config.yaml
train_examples: 39062
bias: "none"
learning_rate: 0.01
Rows from block 3, named by matrix and row number. Rows with one number belong to one attention dimension. Each number is 128 + 24 x the weight over its row's rms, rounded and kept within 0 to 255. All counts start at 0. Numbers have three digits each. After the name is the row's rms in percent of the matrix's.
# q: attention query, key and value (stacked) (model.blocks.3.attn.qkv.weight, 384x128, the q third), inputs 0-127
# k: attention query, key and value (stacked) (model.blocks.3.attn.qkv.weight, 384x128, the k third), inputs 0-127
q.69 112:131156103109136083052149117131098146130119145127163129061091125116132123114141131128110111103130097134088169150100151107132136108127121077121126143121115148074116102096145095112091124140138161101131108107117149097122112127112143128160100106168134141138123098113131118113136096169123149088116139116130107158067098135124085088095131161152137147129168128121107115143138144137107112095162
q.70 091:136141123125109152090074088175112121093136118132152116101119131107142133137140126154137146116140149109116183096132137088091117109095147149108140123133096140132099119138147141150092118117129146105167107123141114141095111121126124134148085125180143176131143127072101106131107154170117168180099109157145135138082093089134110163140151135116139150169164136134173153155142121114120152096135
q.71 085:128085143146147102162095162141138116132145115113131133155095126150132107179091138116126122137100140170077121114108129138113154116137130151157088160103098101116131163139142141126092108140122154149137101155102153081104123111091110104142141148107093162109131141126148127097131095109086128126180122095134143063123139153122117108123100109142102146061099114145110072152105103124114131141118
q.72 098:111106114122116140119119098146120133110141130120146105143135174106131127139112172144116143103181184166151182120127094098097171079128130118100126148165122092128127156141141119130136123139092159112135186142120115148139135136116139147140175132137079132136098130152150148118165170169115094102135138118105150097102140108160092136105076112126135139136106165101079124134147119106120161104148
q.73 098:128094117135124110155055170107141083123155132141111141132136136113121135173099178168107108115151139154125154105128086113136121097139115100127113147114139086119147170127081124138142140143116122142124123160089143092148127123095140103145148127086110132137102108143152123129166123130104069090128117103148124060122118153125093112102074098147138141169117147127098119119117113126140149156100
q.74 103:132144074097147139070161152126127156084130145105104146107095121075117124112161152158152121123122110106103146128105167130160173138128143163140107140166143117100122135110144130111099118139139182112111116091152086138106132134143171133144156125111109148107115124106100146098170096100135127132119100139149118135126148125131116105148179144123138139089149150115167153147118092177135172105162
q.75 096:112153140175139093102155142099163098114057134133142121108115101120140126073154109163128104141127136134118179119144099169125112132119121134134146129099099149111153164128108126098096135164149116128110145120110150074143124154111131111121091099140130129151138177105147133066145113125091147068118172084121140175117124115110133113099117134116120139107155125113114094126128120158103105147155
q.76 108:108146147145112101160121138160122118124135121076117100139144129146144088145139139113144125088154173136085168131148118122088146137127131129101158155119077131130131117161156151145108096102155137123127178150113136093120129159155149146123156130189097136163128173084148129060126152158114135115145147101130126086091145092136110107126098098114114096110115137131087110133128129136074120141129
q.77 111:139178149148099101099114111152108144138104140119130091101093157118154091099178119158184133127136149168120157160130150109090145125122145133101127163140112098092126117131136098093105114155159163157122145144127109106096127127111125150184161116135116143158129150075151133119135152144143156088145130097103130137090167149149084129090152147105110139095123116121104120119126135140097141144172
q.78 104:132167120118145135128143143113175107085116169095103175126133164119122148111110108128114128107058108144080140130088140135155123131143148171159112144106133153115142130128128094117140126166110157130128132110140165105157114127132137134160111139106126157105170125137117114082206099084101115113142154135121133109153137177105137104139142097151130133073138111148153119128108078137105107135117
q.79 131:177142141110139130123151119131116156150120128143144146158133178136133131112148098087124137159074133138116078148103183146136123143151119149133106131146165126157109094144146050113128124144082119156133109114127143140133117129154129158158129129095162163153155099164102163155121119108159119116154138176116113152177144181112144139109159099130125120110085108156152148111088124130120113123127
q.80 106:070186153115141152097063150145114128119174154129116110111089092092102144127119138151170101114114142116104130112133111155135169123129109116169107145137153120135150115154135189099135150136108160141093109130103088152105134101095111115121118126139129138116167114116136135128138133123094173155173072126108119103108125129131093162142117119127098158133130110152115146109147105164133171143119
q.81 117:108186109086100121066093118137116123118123165143112112091144113080106127116163114159142111114142082098133164150166135113135103139096118122143132116111132159104139100105108141119145145119167115126113104090139080105121147142107130149149099112143136140111157125094107126110149129134148167138091129152130104169112127125097116159150141175082137175133166114135155169103166136154127151142147
q.82 093:144106115099139089094120160117091154165169138177132131065065102126125129160134138132139123117115077133096102129111179129123136133135118093149115137135137144118123100102134123149109103134154152116132063073121137081116124131119138119147091144130161110130114088137117110142088104115160137135100092129157105150089097121111116091110136159138130135117174122160148130153105141134148120097113
q.83 071:125157121155118133126117076120125082137097122114140115102151118146161151131121097143147140107149171108145169111120122111130059126101136122107154077113117132106103126106104058133153125131135085109134143117141170107139135097138153120092111100120150130122126189125131128140150118138128103123062146098104164140132124120147083092135131126135165129187134108105104127113141123093131088147104
q.84 081:151124141107109155081128124141114143118135127133169126135104147085084125088165101130066130165117104132116162148134123110151146121139145137129117128125100154111128114099132155118140132131101126113133136128121105125122084113105110164162118113129104130106113075095096106089114094172125162111112147132176104166114104160131129187120149157097097164087109134132154141129144128128108145137204
q.85 116:125142087087119137112173127101131141112136141098136157156147130160095113109086133125124128107172128114140125173103127163177110138132088166146141094143158101132110110091122103126115136115130105127122136109149106113190125156139109118113144108145119163136114161107103117109121126123143131158094165162131146161141199099102155103168171094093160121119107144105128133149121112152079131111149
q.86 111:123127113126120106126173171127115129122130143093133149098075077113140126147129139172146110138163130134090193119116111119159156119123128113130137135143117126089151135110136148125121129120142143116102123113095138085132110140123166107095141094149088110122074131129149142069143137135100107082100070066155138135076118109132094094123120157132132123107123144110081095151129119146108133118145
q.87 088:092154072129132126093165115082176095078085130133130143087146114097138150095135154147128110123113126115141188112119123102136105110141180075128136118129150125095127155127103135139133142148109164119152154138172139134184134128162143116119115072115112096123127114160135113111166113150129131109103112097100146125130127132142097085133157153141143140144168116088126153114171109137133122129139
q.88 093:108119186136128152124068147144092156116154108149104109127103107114102111141130140131143125101143123146158079102159097105121176134125122137126089138157142106133121141177132174103156131117132162160140121170121081173133134117100122109130166137116109099167131105157145111188094184128149120152168103115113093116133144137121111158129110154132109150145105142110109134138137128131148181119140
q.89 090:158114143120113113132159131120129147125146131113161141132084154139117102143129109129102133116121087147103112153076147130130137140122126164121085156130103152108116128099167124116084097132161160116147099127147160083116084130112117107166131154140114146141097106093116094119106104124125150132138163113175106156093155149123143100141151132114120144053131152131122086180092140089089140115171
q.90 087:128168118112106183107109061138139136144149129129132128104149135111131112098125126123129125091122141088154152154125128115118104132135151085111125094157110121133077099118144140123126122128115141100120144140152109200162167105166123127129143143146176148125156144077123107145094131137153164159127119152102124126106130114170105145130147131130151117187136099085147152125177160085090113114126
q.91 089:168075137134108138128137141128155152117119118099101134131134148133154098086140105116142111161116180117113161109147118120100123115125174113083180121155134110130131111091089126130135120115100090092122209132145118088104115127145168163127152090137118124148111102108132137068145113135133138109091141102169103113147078159131130113140145124098111112093118095131118138110108106130089126141146
q.92 108:106116157141140109136092126156115161123174132130109095132084117142119109173126133145137115148141118149118092106126134128113197109117110160131106167160116127120166125136154213135117106138145165126118142133121078124095131128103121159115173155161108103116090115096129121114109154142148182148156114133131091089123129093118123127130113132103108135069123166143125116154121119139125176124152
q.93 087:152154129112096159112119095134107163133131110146147135155143112103122144099131123100160137124123145118172095148141138134115113136157112122120137117123138105133126094108111105120133172104091100143129108145105101212131111116159064149114149120112144139147189155137147163181097179128150135134149124164090159161148150131141136162126141144131121131171090116112128171086153160127130126144136
q.94 092:139133132106118125101107125132117142120126131138152124181161196141111109121131164141103141078140134178160135155127117109111155102147118144123109133147133088123133150134132069092145121144076125153148136154108121151141135138118112127161170135087107157165132118165145149160151176169102117086178185134129133105117161146147102121095099112153141123158110151132086106138118127127138139114146
q.95 089:135124141127151123112167134140111153128125147102120126114090112139134099150167107085164110139117074125110116183115168107107127147114154131137114143116113149099127098118134129122129113115185158161133114117178120092124131116110110139171133111145124097129115124117117092112092128137152191131138132090097106131115156152118126122169184176110102147036130112137135132151143139149116127130155
q.96 111:129107092119130088141182132156127127179129111122147170124135153144129106117132058145127127144121108156154161121131132080116079160120147098055115109106146144114113122122108093149106140146126107147165111113154140112132110176102138139098142129127099138119155158123140141152131100119100102094103123084141160120132131122106163099126107153129130093113113146140096119129128146118125090109055
q.97 081:134117127167134181127119131126116201116122114134144147131135152146161123133125132138151145172132156140156119125118107115096171136111146126106118160166104114133087153174180162149124112159093147144120151137127132147075162123126138126097169166111136122160162125179179134156139123108138097145169130114177128115126076139125125139091144136163151131099133164143132144154157119106138148123135
q.98 100:169133158131107110161153165156084130169168146142136104152089147159137146118134121142133135153103133124103148143127115121132132125152124094102106136103089159125133135155127139163099138195125133121119090146087137080121145139142129113130110153109085136099125108131151122098170117144116145127140089081147192113115137124106175172076108128141117111107094131146102094142132103109119120113087
q.99 104:138098114164136128119103146137117201110148103121144144154103152156114157117140160170103131166114137161139126159092094116130183133114157168131142188134092125106132126134145117104141139162143153139115135108150109115066146132126170119125166138150117110157120092152173119118143088112137152137150123111178110135150095159120115150089146136174146120093133149129138124141126121154140144149163
q.100 101:125136069121120112110165106113110152110130128133123127149129149118139172104140139130075124116122110125113180190108137126117091116128149131148103133115153143130136133101157108150111155090121174111145111097136149124149126103129106132137117105155116141112119143079087172182135116174113135133108147117134139191118118085122107167166137139119144127119159108136139180122102127155088124096183
q.101 107:130108119114153103119120110112109098120121146155155114101146129083159147155106112154106123122175128087144167129128152086119082115132120098094143101168180110112137125093089143152112124095131154094158151086121121123118113097124139151150112112177164148145122156077121161143110144157095087094089138140117094144113151103136089129156119156095135110139169116157113135136096128143125138137153
q.102 090:139092124168106072104105131178122080179142108115151134115142154136133147104125100131150160128124141118109194103134103121113090158124131112114157084110092115111153141123123084117141127164144091165157168110118128108109087155128135138127087112112110102098168141152136127140135117118137152112128119116124123106115089136113127128153110134167115135171146138134095095108149124090167095111078
q.103 109:162131081128141079113102143138120178117144147131113119115118186132144163147116137161130132180163137134120117150126103099153120128127152134126152170127109139089142114092092128084137116165166182129126142093125132080090142105107167109131151105169112098132102099141171159113123100131129153127102129107157075129113092137101126159120139159172147131127122154138105143160128148129128134129147
q.104 100:113149107138155188106118129120117205103118139120109126157113142140098111128154136106122145115109135130142097181105145152107132122118147128139114146171154138124053117138185151109129122147100176107109117135156144154148172103156117109121131143123131130141132123150139148147167148144182098140140102167173154150153153140133112112131143138148143117096114152145154169137113102150127161158159
q.105 099:167159111096123116112095093105090117095148146142100132116118159109134206129108127122133149147154138106123138153136130150144094126143106121150130090120144128146135093104087125092154152126162170125094120085156118093176110123093139123135085111139099140093119101099110126128111177163139165130099157112103130155131150133074120167146116148137130139157146108162119155134140130121141168098123
q.106 091:141087138182119109139103150180122122150157126157149105133088114100142114134105156144118108150117167139130160141120113105114134107134160122111136143111108113105128155168155142156084092151112087110160167151086128117074132118172131138138149165127114110146129139153160131138134102106109109117182078113167132076111113123185113147104112139152111101127115120129113068116139128122119121141131
q.107 072:124141162126126120105092116127128099122138121126113117094127133117127145156108141113168127071130159063143133136130180205128092149143165145131123084128159159130138158126083078110152095118149112153178148143137133141156107123140123129109094118093143116111128133122102133135131147141194119097134079147128165082106158116167126144180137128134124135154126146131103115118132097126129119136130
q.108 121:127126158146105095177117140121129080152152141144133104090125123066169108172106123147129115125132142141116139099127126085113121115136130082094107113141130123127161143119104153194118096094116100070133151153104123107108130106138148131157106139156132142151117136106119146096139147126077115112131104118116130095079111096175105140128107157122095126157121074135100102162143132125089134111135
q.109 126:111131185152105133114120146142147091111129115127121129135130114168079161117152160118131113116098149125095119125129126209143161138133116154178149127078095132138145132181143114133138152160114083159108129158120116102118089140118122134099108111088144114100147134134145105108133118103118152146172104109091154083139136151137147110118105090125139141138118105128127066080142121122153127141089
q.110 104:083155142136170149119160082148120138130164133126113079134120115137086143125125151113122125109090152097102138138109180218121122121138142159153158138105164134132121135146158141165113120137098108120136163151114125158166119128159080143116140134102124108123119175136120179139131132138122135162167115140104162098160150094155118115157089101115133138140085116110153148110130147159126114130118
q.111 085:204126110123124096121186119105126107139095110117145151103164133123167113089162072069089106140124093149111157147138107117116123113093117105121125113129104125121137126135132130125107146139141126081117121110121163133132117142142135161137163128135164147140117151106121131123088111130109095099072127090138072166137125113118152136147160127111147088140133123136135111122098137120134088067098
q.112 091:063138160111114122118135116096162104109124118102123131127146101100089117127158133139131139076139098130097119089143117136149130127122107157173137106113136117151151112104114124123152166078160120143130115134155099136185100128098127109103138083104152131098128114106095108140106135112124171164116175152071116149149120157127119118174130108109124152182166107095158097102143149108131134129140
q.113 104:151119148129129094097141117116105124129085131156106139134135146164100206102164114077083128108098090119088125158122146185167139131145107130172135125085114141118121122149154100127120173155134154124102091107100149085136096118120108112139097094097142137085147122126139141137141132134119145132138129134098129178122148126083141137115132133133150169134133111153150116087079113139136148101125
q.114 105:093112076120126136147145156143134165107145128124123157134097114132111089111133127138121105181114139160140124143111101092116127110094169154125113178126146133110110136128128144112118097096146159127141132103173147119146190152114143127112151150148119140145092119137134150120128062096134093140100172104170133125131094134175115139104157132144134090072115107081155154135131166133110121128168
q.115 093:148135152142096110161108114125124116115142096153136108123126129100148176137101180140137114124158170149141138128126125103142155113138126130106134113088079104125189143118118136148112136101112108140157171153105103144077107092111136101145121136153116122148151128141138097124081140149079141119170118109114120099067086110158121162105081120130112124163145116117109104153161145125068137108145
q.116 112:107142128087144165118129107074119122111131186130115070119102112091117116144099126161150138102151110096130096156135142123144106113131101120120118135150180118151115112102121158126149113100142153087091099134137119160162138109125122119139123147162135119112102114066088164114126177164143145163094156147108122149152171135107116144163140122077127134131133131158146174154099120143140142137149
q.117 093:117112127103141099119081131097121093137182161148158097115117125079109157137106133163123140130174136096129167151154109104128091108134113156126159102109173114124159122107076153122169121112164132114110134109121111102136111121109160141159107105158150132110105116048105148116121158157098156127082153131111121115135151135136109159149119164107134116151161085162136124123134128153123151125130
q.118 097:110163135134113087130109129137162119143123121105113139128116112126107095105128100106152155120117115113126111108126161115148075151132148103131122058102095168106137110101111098073098108127168153120142125110181150124158151126119127086136071136092079119098125103178113130119132147115161129088116105141125156163125117147161112137110141148158097134146114130111089127140152157087115106087125
q.119 099:141121191130128155130151166141115146174150134107141129142115133160122098084169105127132141098100104134112123144109104144107155152142133103122107156149097167129122131127178151173145119168103137137080119182091160143091115146179105096129137135084109143121155116141135137126142150119155133133164074143159165144138136162116170107090128128121124160132125164152127104125118114156161110128121
q.120 092:108138141157076191159130091130135098109122108150141100152108076093118097138114133137147116081116133161155133118128121099118114135106107113104089128121132107169123145130163161168089133087092098128113143170125080186100114115101118120135133155138144127111175135126138112154114161158107134130171155112097167107090122114158135139112108118087100127135145119120156127142153138095123148126131
q.121 104:131121156111101123157164131143142145128088121123116160184129100166107093128155134121128081124105108174125067097111125122169166135137119118121108170107099159141120147143157120139075154113097141131130088158128125121100144135100115103105147114111098160117128134176154087118130082095119106144164124121131153135124135128134174109065131094113120139101101129091117095121114151128103124112115
k.69 119:089214143082112153101154131141133116130172160123137087089113116144134104150115142133096119126132116161122131141134131147122134143129085084096119126145140106106122150123144156118152094154116139107146103151155156156162099119141127130128083074128133078061079124132088133103169155119091133122128087095123136150102146120124130110111118119139157149121130138150141150142123090126129130121094
k.70 095:109143135096177125090153132089121141174136118152156142116088128119132130161123136113101123139098108159122152115139150107110097143110114092128104127078116129121158138153116137155141120137151129093130085127127177149098098153118128152145068151147161166118134119110135126071185116132077102108154111109135117146086140113136109148131119173122118168133144135179143126157154120104105144138090
k.71 087:133112130125148098107132141145140139084123093136159156148103108103088152133142117103136094139132107097106119085119123107173154111092074131125136123112119103148113105117091153114091146108094192127125107110136057132145124085104101118118097083077137146161143132150117115161070123098133100134114149130142105149130113133126123105117130117145177144146118112078115119133136154151116118098110
k.72 092:116122117108143071141154139178101115142117121175140145134163103102104115114131179136166130132138144131163152118114118052137088132147139119106102139152115138129109169122166156147088128125146153106139112140152159137115153117138093110137114141102142129150140107182112111100138121117115103116143128157106147142088132103141137121101091164158151167114141162101108139135152101147159186085119
k.73 094:137036095133108082167141134179118127086118142153121146095121114126128146139127126183160139111146155119113153128145129128155095112157113129119114123144143116099145147119132155114087135148111169085120101110146132106163167092146143107124109071088109127140167095154106109115135094113132110112126111141118118157080100113145132121097111141151144126146106113088102112128098137141138157100113
k.74 103:185145119069098119103149129131149126160096130107205136112156148106125073136163105146095124134147102109141103120156109105108120142140079145118115141132133127120120111119134188128107128115113129093137159103152103127134095167086115118145104094076180130130137163091146097128135125129123098163132128129141123138127155075103100113130158128121139154155133146119128097108147098114130131153110
k.75 092:141116097183104107108161151117108093102111173138136114131093147189116102125132152115112137095135147140145105166149122140141144103095130139122152106113095124125096130121168142145132147123131122103142122142151194191156150127169108144154075105169098122083123116122090144104155139109134147150129115132092138135130140165137128154122157090116140140170110131091152171116122116108135132097121
k.76 111:121131167146142113106143148138171088174182109140148150163111094119099147197150161112147117123130132147151165115136163134168123115100105113111133121088130138196108168146118118152142111091139140130154113153144109174165111103154107128124113147112106147121087156129090145142100147093146106127156135124124162112094161133149126125130126113126145156109147141140136145140170156136128162095143
k.77 108:101152131136075150073149146129173076175137127156189148171151116156096128177165150127140151163143127147141123150148138115136126142103129128103102140123142157125116170156146144113125130134106126124126124125154147142164109120157085122152123092138124120106135172121151119133155172119138117160139166092117155116123124177134108095085117112126133156133099150092159171135165117128125151138137
k.78 100:144123106124110111088136146116149162067119122132137135137133159083123117105128112146127130120132100086129133105153126106148128174089089174165171119107131120152129093089103117116150136100142128116147136097140053126105091103111144141155130064107150120113140122129065135156111101113129136142146138157090102148134146134117091126162156118120155164153149135105161160127104091132117124123111
k.79 128:115141139096131181082106119149150143090138120075138137142165162092119164144172104152137137159152110133118105111106139138094153160139130159157144120148147108126139103146127077084158151109096137166139126115107089108113115134119144125110198100149130106116132119168153120144110143135128153122150132138122090133159097135097106073139136125136118113136097142141148138116135137091087117180099
k.80 102:163142141105078138103115135169142116127133139132114128096092117098105139144145129111176139139114108149082184128166142129129151131131139114153125138098096130149122161157101143141097172134142171109138098102098108068126133141125114121163060124120139168113171120116147087126125086077156135151152144139152115095114105115127118164130129122123146135129150081098124151137146153109136088151118
k.81 129:122150114132077135109131150114161086154139169154135105093126151154144115132138126164147152110108115135134153152179116156111107147145128119124133117102118173126159127138121140104120133159157104094091117130115158092138118191154155169137103121140139145071140139068127138121206125134162148113101146101124136121138158133134125182133164150106085147119144139155149139115136128101140132147155
k.82 095:114176152092153176126100097129130104132151115108131100077107119151142116139115097140074108146141103142104115152131130187142130123171074088124123121139126111093129105112128160085134100172095132136126117096139129101156120130122156103086113083121128099089110146120146113107143163144099133098116104098170116135110135085111145084117124098127138121144132142145123096120084121151115099144108
k.83 074:097133126158145124170127136114109101131130166143139113135114154184149138139100126126142160096125150131132141141162113121118093137090173137112139115115136137095162149113121092154161116098176098118158136145142209210109148093166163132158110129163088095146145113108096158117151143132122130131123094101088161139114163169109110133123119128125122111131120126148137130134100129116137108144118
k.84 088:141145070100112116114155158113109174093114173127150133117109126146123112110126121132092077118114105153133117117095116100109140117089115140166119150119106132098152125140153168111130118127132137106112142153083165144128096187102102177147140150142138107082120129116117094092172141144142144116116130126105093107156099098114134182128135140145075134111140150133147131141163072121102149111125
k.85 110:150150159092159105126150131107119117120175121069161135160163143112103074114159114138147128146132128082169115129088159135108124146109129152117116096133163112160137120133160109119116105096117115135122175188141163122124171173177135147126148127123152135144145107075096148124121121104148118091125123118127139146134173100134095141170171119129145100126115139155144152109131130137135166135156
k.86 110:146117144129114094152175146142118098124130193117141131112128101135109048140118119128101116113128122120118132145138126126155130100137079115090122140144112133108108182108134170147124094120132165107153155166128158185180139138159105122122083120132092098115102111108111115104140158101132088139118090119140143132099143089116143118099130087142163137142144140090097154120129107164135112114102
k.87 090:124130103144047098144183108104106114110086157177097085115118134126134096101081156132124153079139145113129126140157118085142094165112131146132115112128158124089139159112149149152138139132159104111144158131160161151124117113130125155163071142128131108143126139105114142112165100142120121157131076126075138145100160144125133128122137123119137133136162112137161132125144101141167128119097
k.88 094:106121135115088108122105110135121148164113114144112132118142101158111139118153149125165116149143112137116127100106110113122155112170152112137091174171152139125127155165134144136086167172099151157111110104122135060127159135125116089104145160116164163165148121135200087143113088139145117144148149131140104113139074123155147127092094129112139118127089101085131106147150138119138124142142
k.89 087:101165129071178144082136139077153168125132105115176145169122134130120095122143113119097076151126089127161104114092130140149173122101060110137117124132138115134118097110131136119126096109094145122130143133121095164138109132112110138110148088112151123118113149122110111137120170123108121087117172096141112148135117108113121082123097082123130128135124149114124133120131088164082160107129
k.90 088:132175165087116153150119137089138145159118125174143100132133106080135159130100136085123139145117146107133144132114139125113118165115198126108131120101135134125172170150120123154161113128152106176145148156125136162076104115124110120183103166138147123151126170120130139112152140134115151089144119088101135100118163130126094147152117155113106147091162114189134135141119098135142125117138
k.91 095:141067076152109110157189157139104120085124146140166117201121126163120115158102124142117106143132119140152109137112132078125106099095087155140117123101122131106133150141164150132145101123141099132158188160105157156132073115140123143111134166128102089111113120121123133148122137139158106147139132119087133108128115123124116135102135124157095129130131163153158119146153118147096172142134
k.92 103:126150114111152135129109102157146113178137088147153140135119094142108124136152157115109089150137111154130121110108134124173152094156079112140098155103108130150097121156131171132082142163106120095138127102121089070107118120107102119105117152083168168133127144100152089142090126112149120144130190137182135112124128093140149108101128107141143164105117137098121087143141147128111126113158
k.93 085:102165145146097151114115110153138146129121126154100152133146154107130131111155119091170173150141156138107144129125129126054107176136215148126129132147132145128137153167144091107118139111136124131105144141109147088085153155146121132164161189170101122149147121129176131125154128137145149136116126120122141104146132148146116157144122165124098091129117109147142155124144144104141078157126
k.94 086:077103126087119114089123125176140164122140125125141125111181147104124150126175155134194125164158158132136131093157113112111133156128168110118119129167168120144124139134137107117111155151098153118105103128178100104121166113144137128128147095114138114131143101163148119139155100110120105113170135156121119159125085144132112083125080153165150140129094120101127155148130097118131177113134
k.95 094:094179142123091155104133125104157106146136130123158125184127135170102099143130119120114103131128090115129135132116129140154158131107071137129114135094146156146120135132118148098134147141106100141095153137149084108153122148121098129113152136128170128121090194071148133147135164152165136142090152067144141110153159154125142092125174096105132134123117155123162143111171144144116120140153
k.96 101:127141150145155083139101141157128116138139125143146122119131115152090144163088145148090131146167120113124129101159139143165093089124157089120185117079119102137116152138131132128137140127136109174140203119153149123178107115122138146105111136092090107154120102122122144128132109129055104139120116079127131086132130142146105122097154136121148131123130127140086179078144114148138113117123
k.97 085:087163144101125103118130163146139134144148082123126173140090141110114153087133111157141094137112138122126137119129136100145111132116110130100076165118146103129115149169117149122105134148124147098112063097115145120096161185121133105153117179117101122086115090159138119157176083153128114139122148110128161119096108112109104140096140141155117141121149121136156119180167108127130138097158
k.98 105:142139152133064093111142109114100120107103131132106144100075104155121131161101160121155125145112099183100119148131144096160129112091125126112138169094101102121112143140111111115108126136134148180119155137137106113104078131081117094062112143103110130107105119144119088086119102112085087106098130115138138101117115130134137104097129107146121131086089129101103136137130102140110108101110
k.99 103:099122131158109103100121132167137172146131092152117138105067133157127143140152148118189082151102128143104126160085149118135141143108113122108089164077113122126115153145127139111106119171118125141093070127080150126106167149138172150141126111135100130108135082161148138118160127154145130119126181086153143121120118105128096127130125120161108126104105101157142092152139114142119126099112
k.100 111:134090148129107142158120121139126170153146128149086144103127108132107141143127106116172146111133139071154112137131164201126119133130139115149127127114160127173148113125151147124157113134153109137127097114115155110176153101167127147093148088113105125163136088118136168171090108110141133173168121137160119137116139130112129146162190093150129100167113101156108141108108154122152149114149
k.101 103:125093131104137110167127108114122109157156133127133127127189143104141131173144101163128157128167153118176119130111164151106112109122165115121130111124142131163150133124150143170158126153132114117169183155151133114144131142161130136109137140172133145182165148092144127159085125134141126166142145148121144130123121116133153122161167132102160082157147107143150118116105182084161109172136
k.102 091:126126098170126132116128099129119117135126137125108117154094158155159167128064178117113137165127159154131150098110123114118131145099167149121144100077116124161127122118121143143158135109124090178156192149122160117084090110137091138141144135150112086136087141139106106116132117108070114090146106140130134096137118148157096147114079146137102125117143140167145142098160116143136139114133
k.103 114:102122136126108127106142124132129171144107102124143107105093114165177165157118196131120100172113137142159116161084150129118148128124152113124143093101090123134083140102123157093102110172150107140116132148103106092106151133140180158103125151163140144138132158123157148149135106152168150134116183105179137121148123096154150145121137125142123087089098101138112105142126135126113098128145
k.104 106:091132177117155156129111154139152117159158121111116176105109118073108133095183080098139123116113088088139143101140102139114138127121141105130100124149133104144124132157123139109123120111092138094084062086123135102147163176141153126134136149101139124106143057155133120143151156136178101141097152133139132137129128119121129121138159103134115145188137103110152119126141119133152129117136
k.105 095:165133118134084172132123102087129127129138145084123096143105137101112160145097150165138151145094113111149109134095154149139177140143172143161154108123114159114119088099137129105130107144143123120175164161130135112150140125153124154111178168137136122142131138084145119167107138124149172137123142165161127122163119131148152154150132133130097089097070145105083148121122165103095126137140
k.106 084:114114126116132093130134130130127127116127118166105159103097150172164139137134170141128135143132156184115136135125108093133104136084132151120119154097119107149103173173103112138146153151137158189094131114165112095074088142110118097124104132140109150113119134189146075099139099148112071126102143116138131129134101119128121091120122140145178133123157116147168096138120106140142103113107
k.107 075:157168110128137142143124111067114127165123152105140168127111126117170121114095164138082166133125096111158147077152100132108127163113170142178128078163125104152142117112138155131147137111111104160114129140154095114117112141117087134140169091158151107162115153123087099155114174134129110128113082141156102127133140131144140084154142137123090138159129130132134146121094118156154151149143
k.108 122:155111084111119113138182108103110129092093123140115129126166126155152131175098157146122167129153150164148118121117148101141131122119091144131134160152126117110109127132133117148116155130139133145175156146159106135105063118093112116104089137158133157136109180105154104107046109110097138151105109135165095130127123115129146107138157121106173135112158143131151100151097130114111094141110
k.109 113:136179112170138148103123139110111143126102185121153125111088100158131133119119156124138130115122146176074149119125121125149133161108136160144144141127108136129148124144112095118138126131120145145123128132122107140108120104130098117167131071106141104091123150161090103098186137110120111097147100151076119130147132154103104095143069146135094172118134143156124132100099083182119146138094
k.110 112:116140152164157165119134149121153150125164155140138160113144099153132118110109113131084146070132112114143132093163115175131123130143138120145140112151179135127134123120106107116167127101143148125097095083140103135142137120123109136098153128116179124128154157164118114167150133126131059147125067153084106124129100155088132099139168133153120140169152143153114123091090106153158133134123
k.111 089:133109155123113111140088150185108112119133123161090107130149113143073121137089151123131126119170175099138135143108147155108122087148116140112155150081110139146120152115100129138128153147164137124111167115170163147162120101164105120137125117079105150072134124111105137128112105099124135108173138104125116092144137166137099133100111153088159136103132111154084160097156154105112150131117
k.112 098:149134087144126177113123090125141117113122150094149066141179134126133114121134130122146149119110134135112125146137135138118138145143126150137154109153158145131171097097157133139132122097126081056153117140096142169149133094157124169172139073151148118145143160129112177131098140118156183128165100153122100146159172145143135163144114138135123159138122147133134108127097140117128166125161
k.113 110:108142158126119128136090132126107127149127153129081103126097099122098152132114129099170125138124147129110133127091146170140171148097159129137171119125107152158156105130108116134157139102115111124137135131107107097160177084191099109123146094070140112134116110110089131114155143095153134114141133132086121102151082190109131150134091118114090125118102091156119134083127140151134140129089
k.114 106:141138139129142123118142147175157162106161138172157149127131129144148119114182129121117103120153140101133146184126108103119100114126103094105126133119116106115095148111149139113130120164142136127081100123102171118135147110135182155138120123146124133144146106172159182144142127179156126140125147065171138142117156114116126157138178104136162107165098113132123138144120085092121165107165
k.115 101:116081064100103107136124150100090163114110125144105137103116115170133133155084136152153159145089138154122085157108170111135125143136100166155122195124144123097124127129153097108131144148162147136166103135132107137103094116102114118110111124159098127137125176097126113105101092119104136165113133152152110131125131118103116102119141173142173127064127137123141105165116134141109115134124
k.116 106:145109145100109182128133091092147099124118099094136095124178142106135115155173073133123134114133096090157091128155113143123139136167129127136138117155155160130123110119135118128118122148117130092137140124140123144154138157133156144099136171132160159136178142108143114175094147134150139170135156141144120168148148080126179114145162114125137116183097135076114118154121161107119118160125
k.117 099:162102105143092183127154084101115106130134126114143087106175165114168131185127153164140140127132141139151131155116156135094143150121173151129166132103122144142127126118180137139133129160129125143154186166120136113121114119128140168107158131159124144162154184128148121150089145145129152135157147141173126137154148096140165136172131135130149122148083136122126123117105158096137120166124
k.118 109:130113110130124152109110110120135111088156201112133116123112137109146149123113155076091154170114083145140152133098106104112128116086117109152161100160119092104121090072128137093126134083129088120135142179111123112122105105110137111104132122144133096166077151117120132093088147134145126088079120125155086120144149140146116161138113095086115126139115119107133150102124122104136127101131
k.119 108:095131151136092132107114110135119081129114105148069140138119133122086113134124115077140108141114095183096148106133106101114129140102104132123100154102131096145137134155091130152106146114103120106087113148127082111098105160086107084117101109085112113087124113150097108098113133076094122104135112118124153113116123116133105118103073108130107151150155105108154126133170129168142131088119
k.120 096:158094088081132137149110144104127117100132093119138147101147146145089126116145054167135146115091125107121080127147144119167109139134088151137113188123173113113131124167140101136129139127126147092167118102142149148147087146094093116146082129130094101108143127131134126120108112142103113193131128150095126174117141108101129129129159154147153164128159138113150120170125132130118146122113
k.121 098:130139130104125074114097154146128130107113157169125120125104101139109120130153104095142098135119111135083098168131112102170113102126091094113134140164132121105131129131100071137108148119120145132112111125111104140153144105093134103147068087100124091131104108109110141065161112134135142137094129077086143167129136145107105117088110121121142144098152102108112112119142099178105119102093